Weights of a small image diffusion model: 7.0 epochs.
Rows from block 5, named by matrix and row number. Rows with one number belong to one neuron. Each number is 128 + 32 x the weight over its row's rms, rounded and kept within 0 to 255. All counts start at 0. Numbers have three digits each. After the name is the row's rms in percent of the matrix's.
# gate: MLP gate (model.blocks.5.mlp.gate.weight, 768x192), inputs 96-191
# fc1: MLP up (model.blocks.5.mlp.fc1.weight, 768x192), inputs 96-191
# fc2: MLP down (model.blocks.5.mlp.fc2.weight, 192x768, transposed), outputs 96-191
gate.542 135:085162175111129150095159128147174149143139131172088168086094189141119135119097125145156064089078100077143094160137095171062153140184119125151122119103153104140094106178132106126146092154096104099062165125133117126090069179101126135054056128148164127108150102126118134135110083083128145098
fc1.542 127:146106088148113094134127166104109138089079159082162120129161080113101106170159177094067211086172123197149135072115142130127128113139126189131129128163131178125171149062101154123144158120120113126194127146216175103122157173155113163130197173140127099159112138120122129052140116135111146132
fc2.542 110:135116113142178130169127098109084124131114138177112122072083087157134102113090057093167123114085181061143118131110130189129149081104132140134145103077165186119151177066141103188167169167121069125112138137094169091143107166195190085085090091090137152069106143175131159179130155088146137107
gate.543 128:096202137150186126194134171158143157098137156108142116113109064122116167137133133113125136090152146105128149117165182132110111051130089170131137161102141146078086172133138063153097192164202141133128148116107121148087139138119109145154097100125100113157135168104172130144138092203117131114
fc1.543 121:079172117188086122148165153129110090115154089112112115149167108122166206095077132100108067185150111114121124121102152173115173156169101216105094100155089115053139082120156134135115143158119120079200143143141138138077090102138153103141130096091168149159193151073155149136092148151133122144
fc2.543 113:138147153104095090110136064082136119116129052133104132123136147106132075156150124128153143132185172129114154131072090083158122156052164072108139144135130138151142168167178063164140128077111146150124151107151084183114151105124161115160222156161139121146078118130162147171139051091130145136
gate.544 188:126095098138110063085108180128171117124126187110117078112131102114059143096110114121137088154126073118121081112129037125140122130103152149118071185096114108138166122140177134122147137070136099107121149124094135125088116107096051069122144212169128037122172117130128134104089158104116146120
fc1.544 166:126128180119113137143177061134136090150139163129130077082154098141127151101096106128114163133080122111126135162107149219081137122109166149118121151073091152130132095110122152094168142066136108082117074097134152156089125150121104141105145185078090141060096118114132129120156084099124103123
fc2.544 159:125181050107142091098098154132149163099093114069113099137129171148157084145130123091156145125099095121097129130122114125183162140202109154091118118103151077128117142157148123156105107153066145168152150118119085204137099118158138132178107148131130137162135149119183108084110112180081156136
gate.545 063:138123146144147125139141099146090103129153116156138063167059123118161106183172174146167111115120143141195110122118116090116124101130065157148157052166123169183146144076106166182155174122119142122113069140050183100150098158139091158177119068107207163109120111124117174084165166108117162109
fc1.545 071:109130220121139128044125127103122175153157119190198091096087168132178175104103158114129126069125167114184159150141177153093094141164149118138133147191097137097155130087131163126164146135080151133165165178131083104113130095113131137152107160164104139179127141152172147113094080088128150119
fc2.545 075:051065110127135119175126104157139149108121051150169145161155172117162119134134078158098165197171141125114098134145173112187136104100069062181143118105142112184097095112140093149128090129060061159132121167133126101153158125165172102135126116126147175095116051151139147160170154158088142142
gate.546 098:130110130109113118134113061130160099180122137171124137160144159109202172171116109126077104110126083185124136141181158124091095198167142158114123118148110066116104128123114112045145079087132143152153141129159136104125102122158098086136160103141178089158148128135168097191148098150149171143
fc1.546 100:089166143147135108138158157142117139141091105128117120130104088105142103147176124172157108117151148090170101111088104176138135111065111085122167159149171172127122167152072150186106097120116099137167100173079139144145125103053108101078154251099084138142023192122123168119108132078105090106
fc2.546 110:079115105138135173197115137047129102140149129110145161129161186157139122129103109107070035109132162183165159120155111083090108142154098151140082157135130061152106075090105112096126148134108137174151121133149173101133145124115117093088152062163185172114156153169089132120154103132176177165
gate.547 108:145206060133136161136115100080139133143129123146122124120122135146074138166139077132214134101171097169164132130120086089180131077114184129110168142147178113181160075098138110149143148138126134146145155153128176102150095141137106130110116133137191119132143095136097124123060089143103112105
fc1.547 108:115107084095133203125096148082119094196173130188197163133085141106122132128093102122168146091174147137146099163131149155131057083066128142181167125129128155149132133161194095184126149149201085096097133118134141118088109128183033123094159118151116142119120140102166138112124105092117104104
fc2.547 105:137202135173204125162108122115164119081110097153106149101163115077090179127103120174185085067127103101093127097128092095105201152169116162179107098134095143148156153052098164110106146205122133123160086136122108152160192128123105130222089135116123126123140168133152181192135064085074120145
gate.548 078:104157186130093175133076180077111055082128114147118157124098172105129170065096133172101162087100129135123122135129077111104114118104158162121159180104171147111108106122094143198136138183138166125099109192113096187126130136167148146168119088150114163148092093121126168173111064098213090104
fc1.548 075:099091138148089110157111180125130119095126135207133132139065144145169159073146109116142144077087118137137134110089112103081089098146191136108121208120170165092140109149073167175115148178149133147122124095112094127130136133162092120128131137112108196165096083158104150163174076118193137055
fc2.548 085:158105190140110164177124131131076154155116111121156081096196133124139117191144074176188123109155130146190114129148150150187128157104121106116098104106099116156130177139130125103086162103130154074128164155153147141161109127161170095127141125122146109133200154110197105165086123162119196141
gate.549 031:121107096126081131074129100107135201135163119180090106129119150112079126188114081163131154149088120078134105122163125160155187129104133087124177158087102172106097097145136163101157040144094131161131058134089129137138107148153179152097143126154115115119116112129106106085129112080106120067
fc1.549 030:135152116144180114138138174148135075101120128056139128148141121143136117081127174093144113096129142169106150148116093087090080129145097181127121154188179073149126167143125079164113201097161099098147183139186134118145186122082083112214123127102141100103190169125137134178127111164145111205
fc2.549 042:105107135062110193136125112095129194204088131173122141131163163109157140171151103146096138140149080105106147115122154118176131143114142105111090139137148161143094104122135215112096065104137185135146129115102147147078069201130164134120138144114106115142113182178085102144107065123145148091
gate.550 007:128160123164092124163174077170116180126160173131118147090105178121109098136091122150128136114179084087126185134173141156174111107135148121115154129120100107085101113113091140118158059115076058125110109137110127121155148131151183137093085101149158108071167100105158113158160166136093153179
fc1.550 007:098159131140105178100171138142181161081133163178146171071101137141122150080131111125169163087110144104120178099119195098173090162130142148107123131167164160159189070171100116121151069087093087083165128117151104081089134132132163190124164094110113186109120108127112172146094101074147125154
fc2.550 008:155117132150167132091170142078134087152100137116163142126136149089144163110098176069107093149158107120082161114084096106118102091188148147117195153114076148166146087129183171173120137141117083157164091130120129127158095135153147129164078101149070153169097178153099100095182108086174153140
gate.551 090:080116094148157139119168087120164108139157157176151091164150120120127163165102139098113112118100093102182115086126133152115079150097132045120128085221142140158106094114192092161159137138123110136127134117095148113177090111114087162176130130127139099097144161148121146131113095159114084141
fc1.551 097:067116143180117134143132059089170090124158123096122132174080109101100198185091134109156151178123182108165115078154144107140088127133122114093144112230189118116113101138148121147121135140135077114100160138126127120170104167117093133160136156172161130134122127167135150147129131158104092151
fc2.551 109:146148162104099110117159143036130161113121032108107137099121146037147089136106139118152098161148084121084165160117078111159166085103164109144115094101103098129114127085074169132090117067111111117110157126109118112162114133164152218128160097108119157103152155132151149141174185160131077110
gate.552 120:134118126107168162163103177149095134149157153132111056131151166112125164086115123136090135170144122126143094144109184107168139071152125196114191131123098154144169145083114147148136188122166195182177149169126125128164107144126189102153127132143146113106117169064146105087114148170090088076
fc1.552 096:114117183129107172108138118076139093102131109140093134141136129184171135178112211168064102187076166128161141132079139097160106158118062150117173157049139090091179156059110169147143148087128161182122179111113132208132125139163162101112117117120131111122193160116153155083092149150136141148
fc2.552 112:165188080138155023101122139099184193147068131085107124134131123124097056149099065102112141131159107089145126118120103172177142101123170110112125103146137183174051125167134104162090114156139097131110106135129202139168133105143108142110162129183197158084096119087064099113134119125162118097
gate.553 135:148142162137060111181152092141103139141112090067132129195145198113121171176122166109117133157105061137099136114132140121104157148129120115115135126137085120161120104094116079052094119143155122144089113127140141059117165029214119175170117155111118037180150132098159112111130106064126103139
fc1.553 121:100196131067124173182071051131146209130111115136040203142188149107107121100113180143145139160058122133105106158143155132151149134107153092145129180178129069100099157169117142155102110107109149090099106157160139123136100105134137136098111131194110106217193145136118122129143136164190218168
fc2.553 112:079092146170205085117136151141183080197149145115170101125135118138122101143089080191159192084161098158149139100110099078168106115134148141155094129086156166126175126154184162113117168129137101139180171112139097138078184104126127110133152116093086164055068175090090121048161136129144127108
gate.554 073:062177129125084116094098170145129124062127152146144126114179157148168093090133193122142118185068132171142122109194145202111116127137113154090122055138121086126179155162091119091103129129131091154111100117124137118120104122122145165102088113155142089135119150108166085126072073140096128101
fc1.554 078:171064126149173139144168092113131142203100140119122117160100106143053135134130101126104130055159133096093140152035123071144180120114135091159123163154141162134099104098157140172153144125148153109163156153123127096141156156160099102123194166093128164114124136153102173125180170136179135142
fc2.554 103:068180130109140086149136137143106121075172105170166124146122213103146113105122164166139116177106180149142119098165123174138153117137114162140159093129151137127138133122076113118130131131119161112155116170128102105129156177121184114128082048145148139140131134167156099148111120111130117123
gate.555 075:170116122094067118117168122143110188136114132047172129178136073140147117122134074193117171022147161162124151153106170143101125097100164160130099131084131155095107149129115113108101112121114137129107117106110134141137134064099085137146135092141086191145089116140149147108150130088102158167
fc1.555 072:110140136191181148100082120111151061160122135180057157072120144105120146145133165036149098188120140100122109100175091108158092097144126114139153116168132109134129123146141126139125138163150114095155119116115082138084115200137135157122111159093165115134167170134120091138144088139159099058
fc2.555 073:153101171158111102115115089133083077145145116116147078152166146152148153103135174148167135118103055100196118182135120179135130201126075164162156056157181084124206148111159079166156126136114137151177117128114131195138074053170144126127128130139083146153094099130104152124199084127129179180
gate.556 127:130153177150127113150191115177140122167128134085153161179133134113094162127132128136113141136159144096125120124151118157143165106127119079054086104105191156148123108108114141163155064079093178141197135111147114105072111190062084082068113165133097054089110159127171081094169146076155160149
fc1.556 132:149165111155101093095105113103207143162083102105113172111114105124165146090120129116101098131132102107132122134071132139143150089067073110201117113124126079158111060120117115157165159044090098132149162088112062108131160089098152126148127127144115150173149130169143085078198123189101174167
fc2.556 116:107123189108110119183094119173098122071165119125131153092106124090106159170175138089131108160133179157131108037165135084165139101199156124037121139134098112157097117082076161180126119147124193128154149130123149154121131119124149122132140102146138093109162167147139151082088103135158095121
gate.557 067:162139135139132090059090128151146156102095090153154189078140111125131137067092184126121140086111140134151170131108140082163168138150073090125115103124140107081105092129108103155116150119115147084097114182125119117137113188150131161162101053159090097128101089079148186096107158068141129125
fc1.557 067:106104133072168072070053124140122150104129117157151115153148108132143116071136198082104172130125157147120140108118131140206170076141081145115098115097135092103174086104106119106151126172182151119050155123129101134128152123157092169110117076196132076099139081113118140141104121126181122146
fc2.557 073:110201069140102072159188158155133084146147159087147138097114173089084153076150143129108130167129158168119075161200141106104153106141141087114223102126127123170180174144098116111146172094116126178203156120117167101097108133129162165137121139057127085046144045093089087100161133168179159107
gate.558 078:096087143193110118109138163086145196093146107166108139082130154135104120148088152142166162142102148090099136140105128108143141160127089102145141137101151154100122068171092165158134019129066128112161071104153153145136162157142174128091109153087135128171134104077104159125089155122104101170
fc1.558 073:114173070118110190149117064148133130190139105116086093168140139128129107069156112156115155048132090163104123117144118187087136093179176118110071165124106119108164142075164119139100135067127172141103147160184133079139120074131075152061138153159128067141077149128146101157155136121120167119
fc2.558 066:079140146093073047105097084124119132095104127082163147134146222112172114138187100118131132144143219131148137140135136098124121172174145106132155080088076146140157152087109153116124140166099108063107064032103146114153127133122113094116121048129129100112149117137139125104086119106094178176
gate.559 081:077134047143081091082140114169175129132076129079140146183125140107156182141066121148112148150117158188082122176126150137110134097155121143153079160131105074139161087165135087107125145088103120163152095116128168161135084125116157171115095067199104137137150047153129124126164133149164112050
fc1.559 079:147132162101169140154127131130137143151128077196126107116145094194156110139127132083123154074149114075186170140088104095155117148084162085097165105084138140132095119076110166125168083142143171111083167119131099097154176155122135073145130146091152115103149218104123158095131117134130142161
fc2.559 104:107136105079071129114118122130154072137132116075137134152123139077102140118151121134175085197107160161100159174163136151089172074145109184128102140114106109115107094115116085151124186128186118171173107165154154188148111117149130135157135123172103144125084081151134158132139128133168120106
gate.560 129:092204094124125121110129198205122159105138110152109107098099097145136136106109158141059104140110138135086181166084153156117130134092116213128120107145131124132124078150158102070114140123105129184134147123135128172108110164114129106158122082119117147078122176053063177134149101164127164148
fc1.560 113:100217129177091115208118137193068170118130140142101124104118097120087152153114138120149109125153184177091118131136119161165107150072138168116160118084118084106115110170113161048098131162116094099109144093140179155119110202181162143147165135112172096141186164148074094125119041179048120149
fc2.560 134:110098104159109143157159090077182107168106113098112151125109122105110137097112156086186179142118139097101144113167137121142124072160136064182123185094082150144112148103079173149168155072125129108113124092124097135143094075063089122059088079129115061169085093138215160098140156086142174150
gate.561 127:101135075071102160133104097155131136159087112146140194187103111122132095154151134149117111142101128130138105121140187099129143137078120086145152159171065174142141118134106177116122106108134096143121096090039147156143087133129164152227107174153130115124084121130124072137155179112118091164
fc1.561 120:147143129154124144089144109158093099130189129121041117148085174136184182142165130169155103085107134108147148096093085116113110184130100191109132114115127130091117093115098067135170128117071123104096179162197121148153179117131129131107086108121116147197145084086145191132143150156144178110
fc2.561 102:129141105101098138164109126138134182205165141144195139144121079147140137128090156099124108102121162156100130150156175133127129083134129113131125109124152102195164121127126163134075115093149103113129105089122180138102081114100093173135118123119084102109115156117157090112109173106119118134
gate.562 107:114183125102123153099107063114125153120080145104127158142167171093146152124176081090163092070171143149075143126136125151130116148171118135199124073148158161098136132121168092088071106153133127051110103152119162196111118132139070094116073130116088170157085120124197126151134072119115173136
fc1.562 119:103193123066136148145131169106108128158144181142089127108159095077078079110181109147184122113138186115097174151168130171129128134128154148173123098149131149161188192138094174150129155146132112115108113157134141165129172111153114058104168120121103114140129146125194110133064089113080163202
fc2.562 117:059117146126128085125180142089113088141131113169148098170169099157124152163106121150100128113135164132122064134118085118189135127103147096131158183152151099136128135119063211147124168093154089143096133134100168094185097106094089140101135109101149081151097130091136105130176183060165057098
gate.563 070:073166144145080172113129121162182157126117086075148170137164152139109073122145093132106145131224090134091152179169153104119126110189139139128111133124119156137169111127104117160111175130104155140116159162076081149180110128102127138120121114137170160202122099128095094153115089174116093192
fc1.563 072:135128129083164143099168093190104129176159155119148122156138105130158099145153144136111118054133095122077173189127167127163109087158071129103117091119183086150134071123063100145138153127078126097146120125162090127146110138136148142134110107147152163133082094139107206145083137169128123179
fc2.563 082:099139074152063145148111164069130157077110126085141173114091123138073147183072127164120132122113162108079144092140156150048167121088146144133092177136162104127119170143179148106109143149185141177073087092155155132076091094123135101131111133116120086074145088094140084085121109145133106078
gate.564 109:147148193164125150130152126220158159134162158108160125110112135057150128133181175044075105137140135119186121131088091175160117164088112130078152136156197162118095091118094115114094173142104054156144130116232155162149084127164149136105139117154107083143127071049135139155169126160101124101
fc1.564 112:103150141122100141128076175204140146142126172161148213161146151151092145120159135104149094088138138133145162145053168127102089174128141100155120121165149156104116125115143147177055151097096114127176138128182102123113098102150081129121122132192081076153162118110100119174161159071132182124
fc2.564 110:173123113144120105183138089076073147091169099114179074133105137070123091180112173136119121174110134145093069136104114144181173165125141137148210138074135118154142210118112072113116099153122154112106159157143168124055090109105185109162133078128173106172120091097149198119128145138117143151
gate.565 118:107136124210185088137097183165162175136167128155119171081137144130182135113179114119107109120127123142107108136141127116140140112109150124087149162064157147071149214191085139092123156094099180133079089091101109110180150180112084139112146097126122090131115121170157140068096091106116188094
fc1.565 119:107123158103132108131137105158076164114170145135120158109097141075103117108142128108085109158181120088124133179186115131084092142169122187164080124130122092123080149129103151135073137135122052147107151103157116112101153126083155094188099133095137190174110153182133075076128162065092099140
fc2.565 107:157158078143140141092159121119124063126122111133196153133126150178140136151088198131180074184133129135099121057089083141145086152115155107137140044127160132116087117132191104157093106148130124105097116126166153158118091166114118169135115167157132087122127123133128134202157087159154081162
gate.566 074:121178159122153163062122110121086122168154141187105132092087165040155136143075124191131115112101143159186170122118118102125179143169094099182136123132115119145097126094111117190102200100110145135110119130109149150079136155170142099129123146153145085092116142143110125154198147029117097112
fc1.566 082:134083088123056098178127126134103136101152200097107172122150149148092145126183107110132107162125166100108059110111143116126094086182150187143080138092163139076125137139150129186174144152137125088091102077104139141148070154136133099211107083119121113087130131182120178120139141119131188047
fc2.566 090:090197158102150179124073081107097117081141101116160078168103131070147180164122135174164191136139127176168131118137122126109136146107142099070148087132052119166137159134127135112044138108159172156146147142112125125114093175082129157133142156160170070083125121149119142086059132132173150154
gate.567 125:211114158103103140117129104113153123092160181161137150194112132122086064119169116101101106130123087105074142117081070123144159123128129116176082082218159130147104139127141134116093139173127120188122125165102140131128120158065129075171139153142131150139154227165144091055105184130115113119
fc1.567 132:138101131143122170106104139085152169156117111141139141086185150077152142099104098148058119099087119137144159184100111120122112177147094079066180096078130122101118140127140169106129129090170142048126166175103142103154140044152130126088102189135158076124142125135078134169148113111149132145
fc2.567 112:119106124201108123080120174125061180115070149168096151125112126190104116190135138094152122087072161071150126138176102122151091113046125081142112089135116089076150140135182137191120155132146140111128114092109122136139157177117146125155156103122080141131062099140168139154154111122128162111
gate.568 129:067174141231156135098152153138126114121116100127079133117082124128150115116134076166133149057049111130139138108134105140193104147115156092177092095087116095152140178169137143072119107141160121125146140181145158121103158115065167132148137131131164060088107033107161150133162099120132157127
fc1.568 136:098134113102121159167113138112107099116089163094111117162102113097139139139124192140177121168157107110096134138154103105040209182146130115114138168146144178154082118120119122098115075100066142137084156110192123124058133139161080167141176127143109112161137152132097155096138108124143184079
fc2.568 123:134112115113121126074145137131127164135116110137155187082131153148098103136091158085106137054176094123171141134123127192179117107109111110122101129087121088107152135108078187111130175098125145095120111157092140120183152099129166138123200062090082162129130133116178124114094078098105084143
gate.569 118:171157126132117111109137069129188145088106087099123088125113107170135130129111107152127128108168095111169129031143173143098136138172093132068120076128126110158099102116104090094114099100142086193112139114091122143146167115132090124096078129110123098147111144142133114149161155163083167121
fc1.569 106:123101127101163084166197062110179086103105058140142087162113120148138131130169082117067129123171111135134149088139092126114138093189098155135169064129168138166096108100095152133103153138133105196136124132140163115096155152111084127150073159101117082120097140101133120128152134122104120071
fc2.569 128:130115165136107129109098172117148138151152135109089147113131115134169161082122149123110079135107113115120086182099076107114175146083154162149169147128082113103099174089167082123178086134114181058072154107171125140120114131131200154152156126130164185108118112094147154142129105117116099120
gate.570 113:199160161140122151125120166139144201081092127142163108131170164128127081126111115142139111090056125084184127140135132020155157119146075098194114142125136069152106168139120084123113143134134141093109147071144150146132113127170130134141140132126166171095157076171135076157154144165131075089
fc1.570 116:153152109073134124119162100118177091141138138145073137149128147108199186116124111138107106072145125180133128170172108122120191100094147170091140145112022119119143154105113105106102087130106099171123119161116068089124141163210167146123149121151138112178095143097153183110115129127164188157
fc2.570 117:098125133109135127092081146173147150047121088135185108159180104128077116104104141115140118151091122113132132124149134121132083136176139099204165175101122158149147135135166148135157176090134090130135071088161154118167117114134112131164117127107109113135182103078074092108143073118049114103
gate.571 100:130106105133109129035106129117167141079072058088078159135121147173142155089108139092151121141159156188129114089136136090149154131053152077104058130139140079072152062161109183121157130131116157102098072125103180112095146124210127088132135135118149088108164108131141104104099094154121217066
fc1.571 094:170099085156082156080095147148120180125112123165129179141144119142070130135098145143151090161124156148110119112152175155143137141061132099104112117148072158149149046145151129170096110146098130158139121104115115188156161121200130109147080153143170152140137160169134104054117080156141199127
fc2.571 124:084110142105116089142152124136107136155151161107115106124139112052124089163105121157085182096128103146107109104086127125099129115162198147110160135110168128128124136106079088059207103143155148084106199124129099086093139094148138118147153110156150092101134158065106144130122172085151134163
gate.572 137:123113138148163095111140188117090142203125136177151115130100105140114105156100114104134146075129093099188113166099138036148173141165170089180168083150121155097132124162072147145154152081064122136145170116169126111180110141148126130139126109165198155143079111085136145100131132167141121119
fc1.572 133:123110060128107135101119109138135115142150170104165179204134193182135116095182146202163152157148140096109054104150136131178103126103112096102135195105179095153104130119141112118100156140153065163129091115146154126065102138116145052138119120234112125099143133114114127129164174170178110065
fc2.572 111:154117101104174126147135122182118142150054118150130073086119074063103119161087071118110170138117101158072136168147139090092146137112189205114081158094103144146144115172111118151093116143108166125106152149159117114147107161090102083128080125124123167114174179167110119105145116042160153133
gate.573 083:131090148148120174136105155131151122059161091127161145069084143122128122160162074158127142188112159127113192139091157095092143166122146100068129159199110139148088153119146102127150157107106179118127144106115103150142101124102106161099138069099186065149108144182172113120132125222159094155
fc1.573 086:146122125154129143168094154144185094107107112089147163119101138144124108146172151159116211154105127147141173133083147112078105144147173117127169139167160158135137150149113141133123179134119115142098117098181130124116043198107108120130137071140166131155213108151206118150139111140178149119
fc2.573 103:108193140069134090080169082149108108094163066162099089124178103156183134130120133111122111101108108126149101131186129185154142109118117062120072089129071138165124108124163149120132137113137155143163154093085095114131154074103096154134147127108149161119118068146060087099128161071114130142
gate.574 133:144135126101113108130113135098124045108118136132176135130171116119109119130087122131092148124102124159115117108086054131173088129139117132104091084094120089193157123099177092154168071161097176089197108086126122114144120175126146152107153090149123101099141173074101179123143095148123117099
fc1.574 142:136141144120195036109104063198116133156081093141098176113153085076168149152151112090113133132118125130165124142139123150118150134150099147124198120161145117122115151159147108089132134089147128125136129162135147087168152156068109117158133114118129147124091092217158157110143065124093130077
fc2.574 141:159154108120103213160098133083145131150065157091180090185103134133118124089108101113107080116116071098113134128085131124096063158130127147083107114128144165100166177089117135206120097107112186116180119144081194163165138160173124069089151157150117094160131139084134136125108209156128211153
gate.575 103:099164162126158150106100105132078122186144109116135111073108176118143140128165139117137107148121104114109124099160188083085188133131170179126112158148097135105174134173185090167096095122178115122129145116134106170117096175180113132103168110193130136100085107207139182141187120135121106107
fc1.575 125:116095098153126189065111158076152167149104102116117138165148154093176085148102099140110123081133085118102059106111145084111094111060149134112090111108112168109174141113122178136146103183097169098135153130076140179118164105135081135124176130146155170112134177131163158156101139124120100123
fc2.575 112:117145112091092130200173121183066089159155153176169133151094125106092155152144125160167110175103116132096170171138062153116155083136111238195131130089129163121139097108097094103121140156150111221168133148151119113101154098082125116149101140149172099142130130109107174110188132105109108155
gate.576 032:163138150163139097126145145125189143150150150089141155109128105103121129119103200123108161181154135143158130144082133131084133128129123086106119088131175183120168100116066105103130147117096100191156106141114162097167119125139092065229078137127185074126109181134166154112079129159132162105
fc1.576 032:114096150102090110120111147155080124152124055121184170124113169161144105125181127101122152132148139105099147112157146107167178146095152218175131156151104098086113150094117164119136073107143110130174153187144136107115119155135174131063180128167113154110132124168095093117143134052103167136
fc2.576 044:124133135142120137130114140122158116140159161110118126148127143116115139146100118169100162106143164145171175119111100138126124151164119130096182135154173146129154145115097030135108155207088151085120094114141122147141077083080110070228133126148182136165173178151174128130119085176132169133
gate.577 047:138090151102154124157156128150163178135119144082092176109092116112164125126135135116075127132139104125120138159132090130108153099113148150142090093130103183156142131152151112087091115121135126196099141121156114124140102148127199140176140091109134136139173123103197136051093186120159142156
fc1.577 046:125128143121149149175152078113123158166069124163096099109061095113123138124135101133077056078108136106089135100184155109125102171136143103104120135066069147106122182147193154155160088162188108120096173072153051119143119117170148121134103162169125168117142094054155103179129139146149029137
fc2.577 045:145078121152180124111111127144110142157146170128117006129173091139162148128169136116117093113134090124143172144083118157141111140027154120116159085142085123142135149112154153131184139140105137139131125118132177149129160097144158128067109086141163108169105159127151124069177148090143157067
gate.578 103:084132087169080165111145136111147143134150150089120094135078145139139124089105146150184138120095133050105096144146084171110126072134126064124161120183079119117107105138157126154070092125078125132129084178127110110153170114134098115088152119132145126144189125157182130094143136095117135106
fc1.578 102:068025082161106153150128113126101147133106147094148093170164119124116116125106112098103114125119145157139116155147162093136087144081094123124105140097122174094138117139142199095104109134179146120146108149113146088136140137135150146123085157160109173157111147138144174154113131166138130131
fc2.578 080:147105150131059113123086142122070158184160084139129081144049093120140142085126136100098175150143118181129131169093138172115128070154144145210232094132103099119180156110091115143105146137096070133133077111124160163161107200100127172145109112110129137123108101120149156111115123096127180056
gate.579 112:154124106189091162113190123119134072116137182088194098135185128171142120112124150133133088134129115124115109158091169108117121124069076069136152139161108157111126107125134171144158121113146122075142153110106102113159139157139092119112159132150120204074129137124179185224145134102128082184
fc1.579 127:088103119116093143091155114133153077048116092157161143136137141099139117125086137108119139104145136157144174128115081130159095130089118138124108138135143098148170116092177077105126151106086102107128139125097205135141096147082121189177143085147095118025158167117119128148098124166170158125
fc2.579 108:224095124149127143095128083130132154144156191154102163149110151168080066118100127147129121198149128113153172115103148058125116130143110113167183136112103115136116091149107101179144154135101149129133137095128131140082069203102133094214115166076132162158175182177078140103153152113084121164
gate.580 135:064083142139167160113187152136182075130146129125120113147110109150103162088137129136097096133099128142129086087114081147166144080121199127085109094150133111166127118134176138092142117122115162095164179073144121152135143178108136158115164102196154091128211132114171130123146124140153098088
fc1.580 140:220149132106119129080108090088100132163132096135156095128147138113149121162133116112161125094154136158103134165116156158109152132177111171109118171162106080090092121120141122177051163120140137136108070116125168120135085088163093139100177116122143197093105122119130088081149183135117114142
fc2.580 123:096135121063149105156216120126133150129115201122093182075124144120175166114108197085135107124155099136120159127127129102140131108111064123197132153069101133148164147096106123088112120068096101191115187108146158074127144109152121127034106117100133099106185088110114152129125139116139110151
gate.581 132:108143123117101165101060230118149078123148111101100116118099135170080119139115135158142184133131130143069085169119145098113160109047072146131101112135222111061146116127174131108120175117149159138183101160100150155142156131159118152090109083163097178015096133135155090131164095145168129173
fc1.581 132:147078160071170115158189093143139166129151115118154145155095177184134172122166143095137120096069112090149043111159153176151121153140151061094141134117122134171162139111124138149100082161106140108130194110141119101151123156098157156126156204124156098135104081129089158142063184131172077124
fc2.581 129:140166140174168132110118118124133158160066160145142172164194132082151140173105094082113125158107123134172156140139113131150092116144140062210201182130162207149110139110085097111127181145126121152124083070114151092106140111166177136218130110146116076179184151120089143114117170104132107083
gate.582 044:102127133128131158107112152122117166103078114133131131124087120128088114072160149121111124127151167159149140139157139142116118094106169151133145162130038176148135114169156133203152155153111076144187101112142067094130137107193130140179110174125155060135169132136075115196130127159121113152
fc1.582 039:184117122138107174127148172135116179123081118162097143118056064131084116045112168136148136093074173144147128117123135097069152083093149150103132125118070145197113119139114101154185153181129063153150112132172115073156175158146118100100079143172104110120165101171150148185095129146172111142
fc2.582 055:113086114160148113119158128137123165151088130086167069158121112136185122203090147159147138094110168072108077207140140119189117141161149140156086091123150128082161165106121161138104145100103145101108138061080106137110099128111158154137075106120126209107119121082111122043120038056123100095
gate.583 049:095120069169113126121124193171133158031023110094118076111125094101185107139105105132121133172116080118112090104090082171170080112135114067081094145083170141113130107142163106130144095118143169139145121121106135146137088167135139187158126144140122099110128129133131173187138123095127102118
fc1.583 053:100161137145111157132122149126123164187102183090188156139113072132102165155136125153151107158125125143088123127097082082155109124147125114105119123171107166152120099136178063146140139139150168124064132103138177126095107097104101114135106084106091096136146156127110121110090145072127082055
fc2.583 057:116099102091111081089077108123178116087101054117107106090158113104117153116125095164116108122103134124109085116136065099084138112144110177125108137118082125114155146112042176138160055116125151078094140109105119134147128202176116149108145184098114125106108117140107137173195091136191117126
gate.584 070:138113150074150109124116097149090151086154142222088178168110107106148145129110159060188093093089152096102171083143129168120095059159108114119144119153218153102090105120134099140109121136113107145160092159172168188107151143109110111119150084190109121129075127189127104145113107145138173129
fc1.584 058:173160154097105104116101099152102086121127116181085179190101118100130153163145186071202102123102147122144182047101118164104119084130117134139124171142213206101110126104118104153122150149103103102144095115150136182163163140101086152092113097203089134150086123180154105153135086165142146087
fc2.584 081:131072071169140142140177083086155061123212132147143077072185136151127107130112050121096197163114055158092110123079122153152116194127127105176113104076118111166105146152159147090103097118145125108118184193103150117072137114145115074085156184099134158164127123173150162083158130117080159169
gate.585 119:187134120136099105085140152090119153115141130093116107143133081157132119177187146109126118138126138097144065088136186129161107157140129144099207168087194065127122106053110155099124167135180083141081121186122151144106128116123108072175178121162155136117135097120098076134106093098108105126
fc1.585 116:091057080176144174188101139137163059083168121137130147138132152116131141094104087096133128121154120186094180105125126108127135058130107154183063119145112150129105204170081110170091097155096199152158110048157171102164152102122143127104131115096069170113100173108121139145140164137130094188
fc2.585 138:154163118110101111061116083072085137153129105148100093193129129147072112160115132115137044101146140045127077125072175141141100167075135139097102137144199072155081092096174198075161124083165122138093097168116115120155128124119095137152165125142165133168127124156119093111147098096128149124
gate.586 086:185106116076141105163132124108092142159118178088083118118111159151111123092084227132154144093151095134088092115081121153142102100090134088091170096139172177149169106131098137119159118132160101134115133113170091075134136109117082150109119180142144110141156112126152109093142159179138151106
fc1.586 088:134174068086125064095104142103165182145137164067103146129166154163107119097090172147156172094167130177127140179121150124103130128097174136124111171133135180086139111138115161116135145140163123101145074089118092116156171142086044182182102131100151156148164159149117139100115134146122120121
fc2.586 121:094122112140120095146114155140109147093122117191162103110122150121098134203118146114103126130072139134103148097164142127176136083203118194165096097148087089149101148061124116115095142115106114173103189144121163104102102098133180120116114161144103126081085101126161098128182159088081148133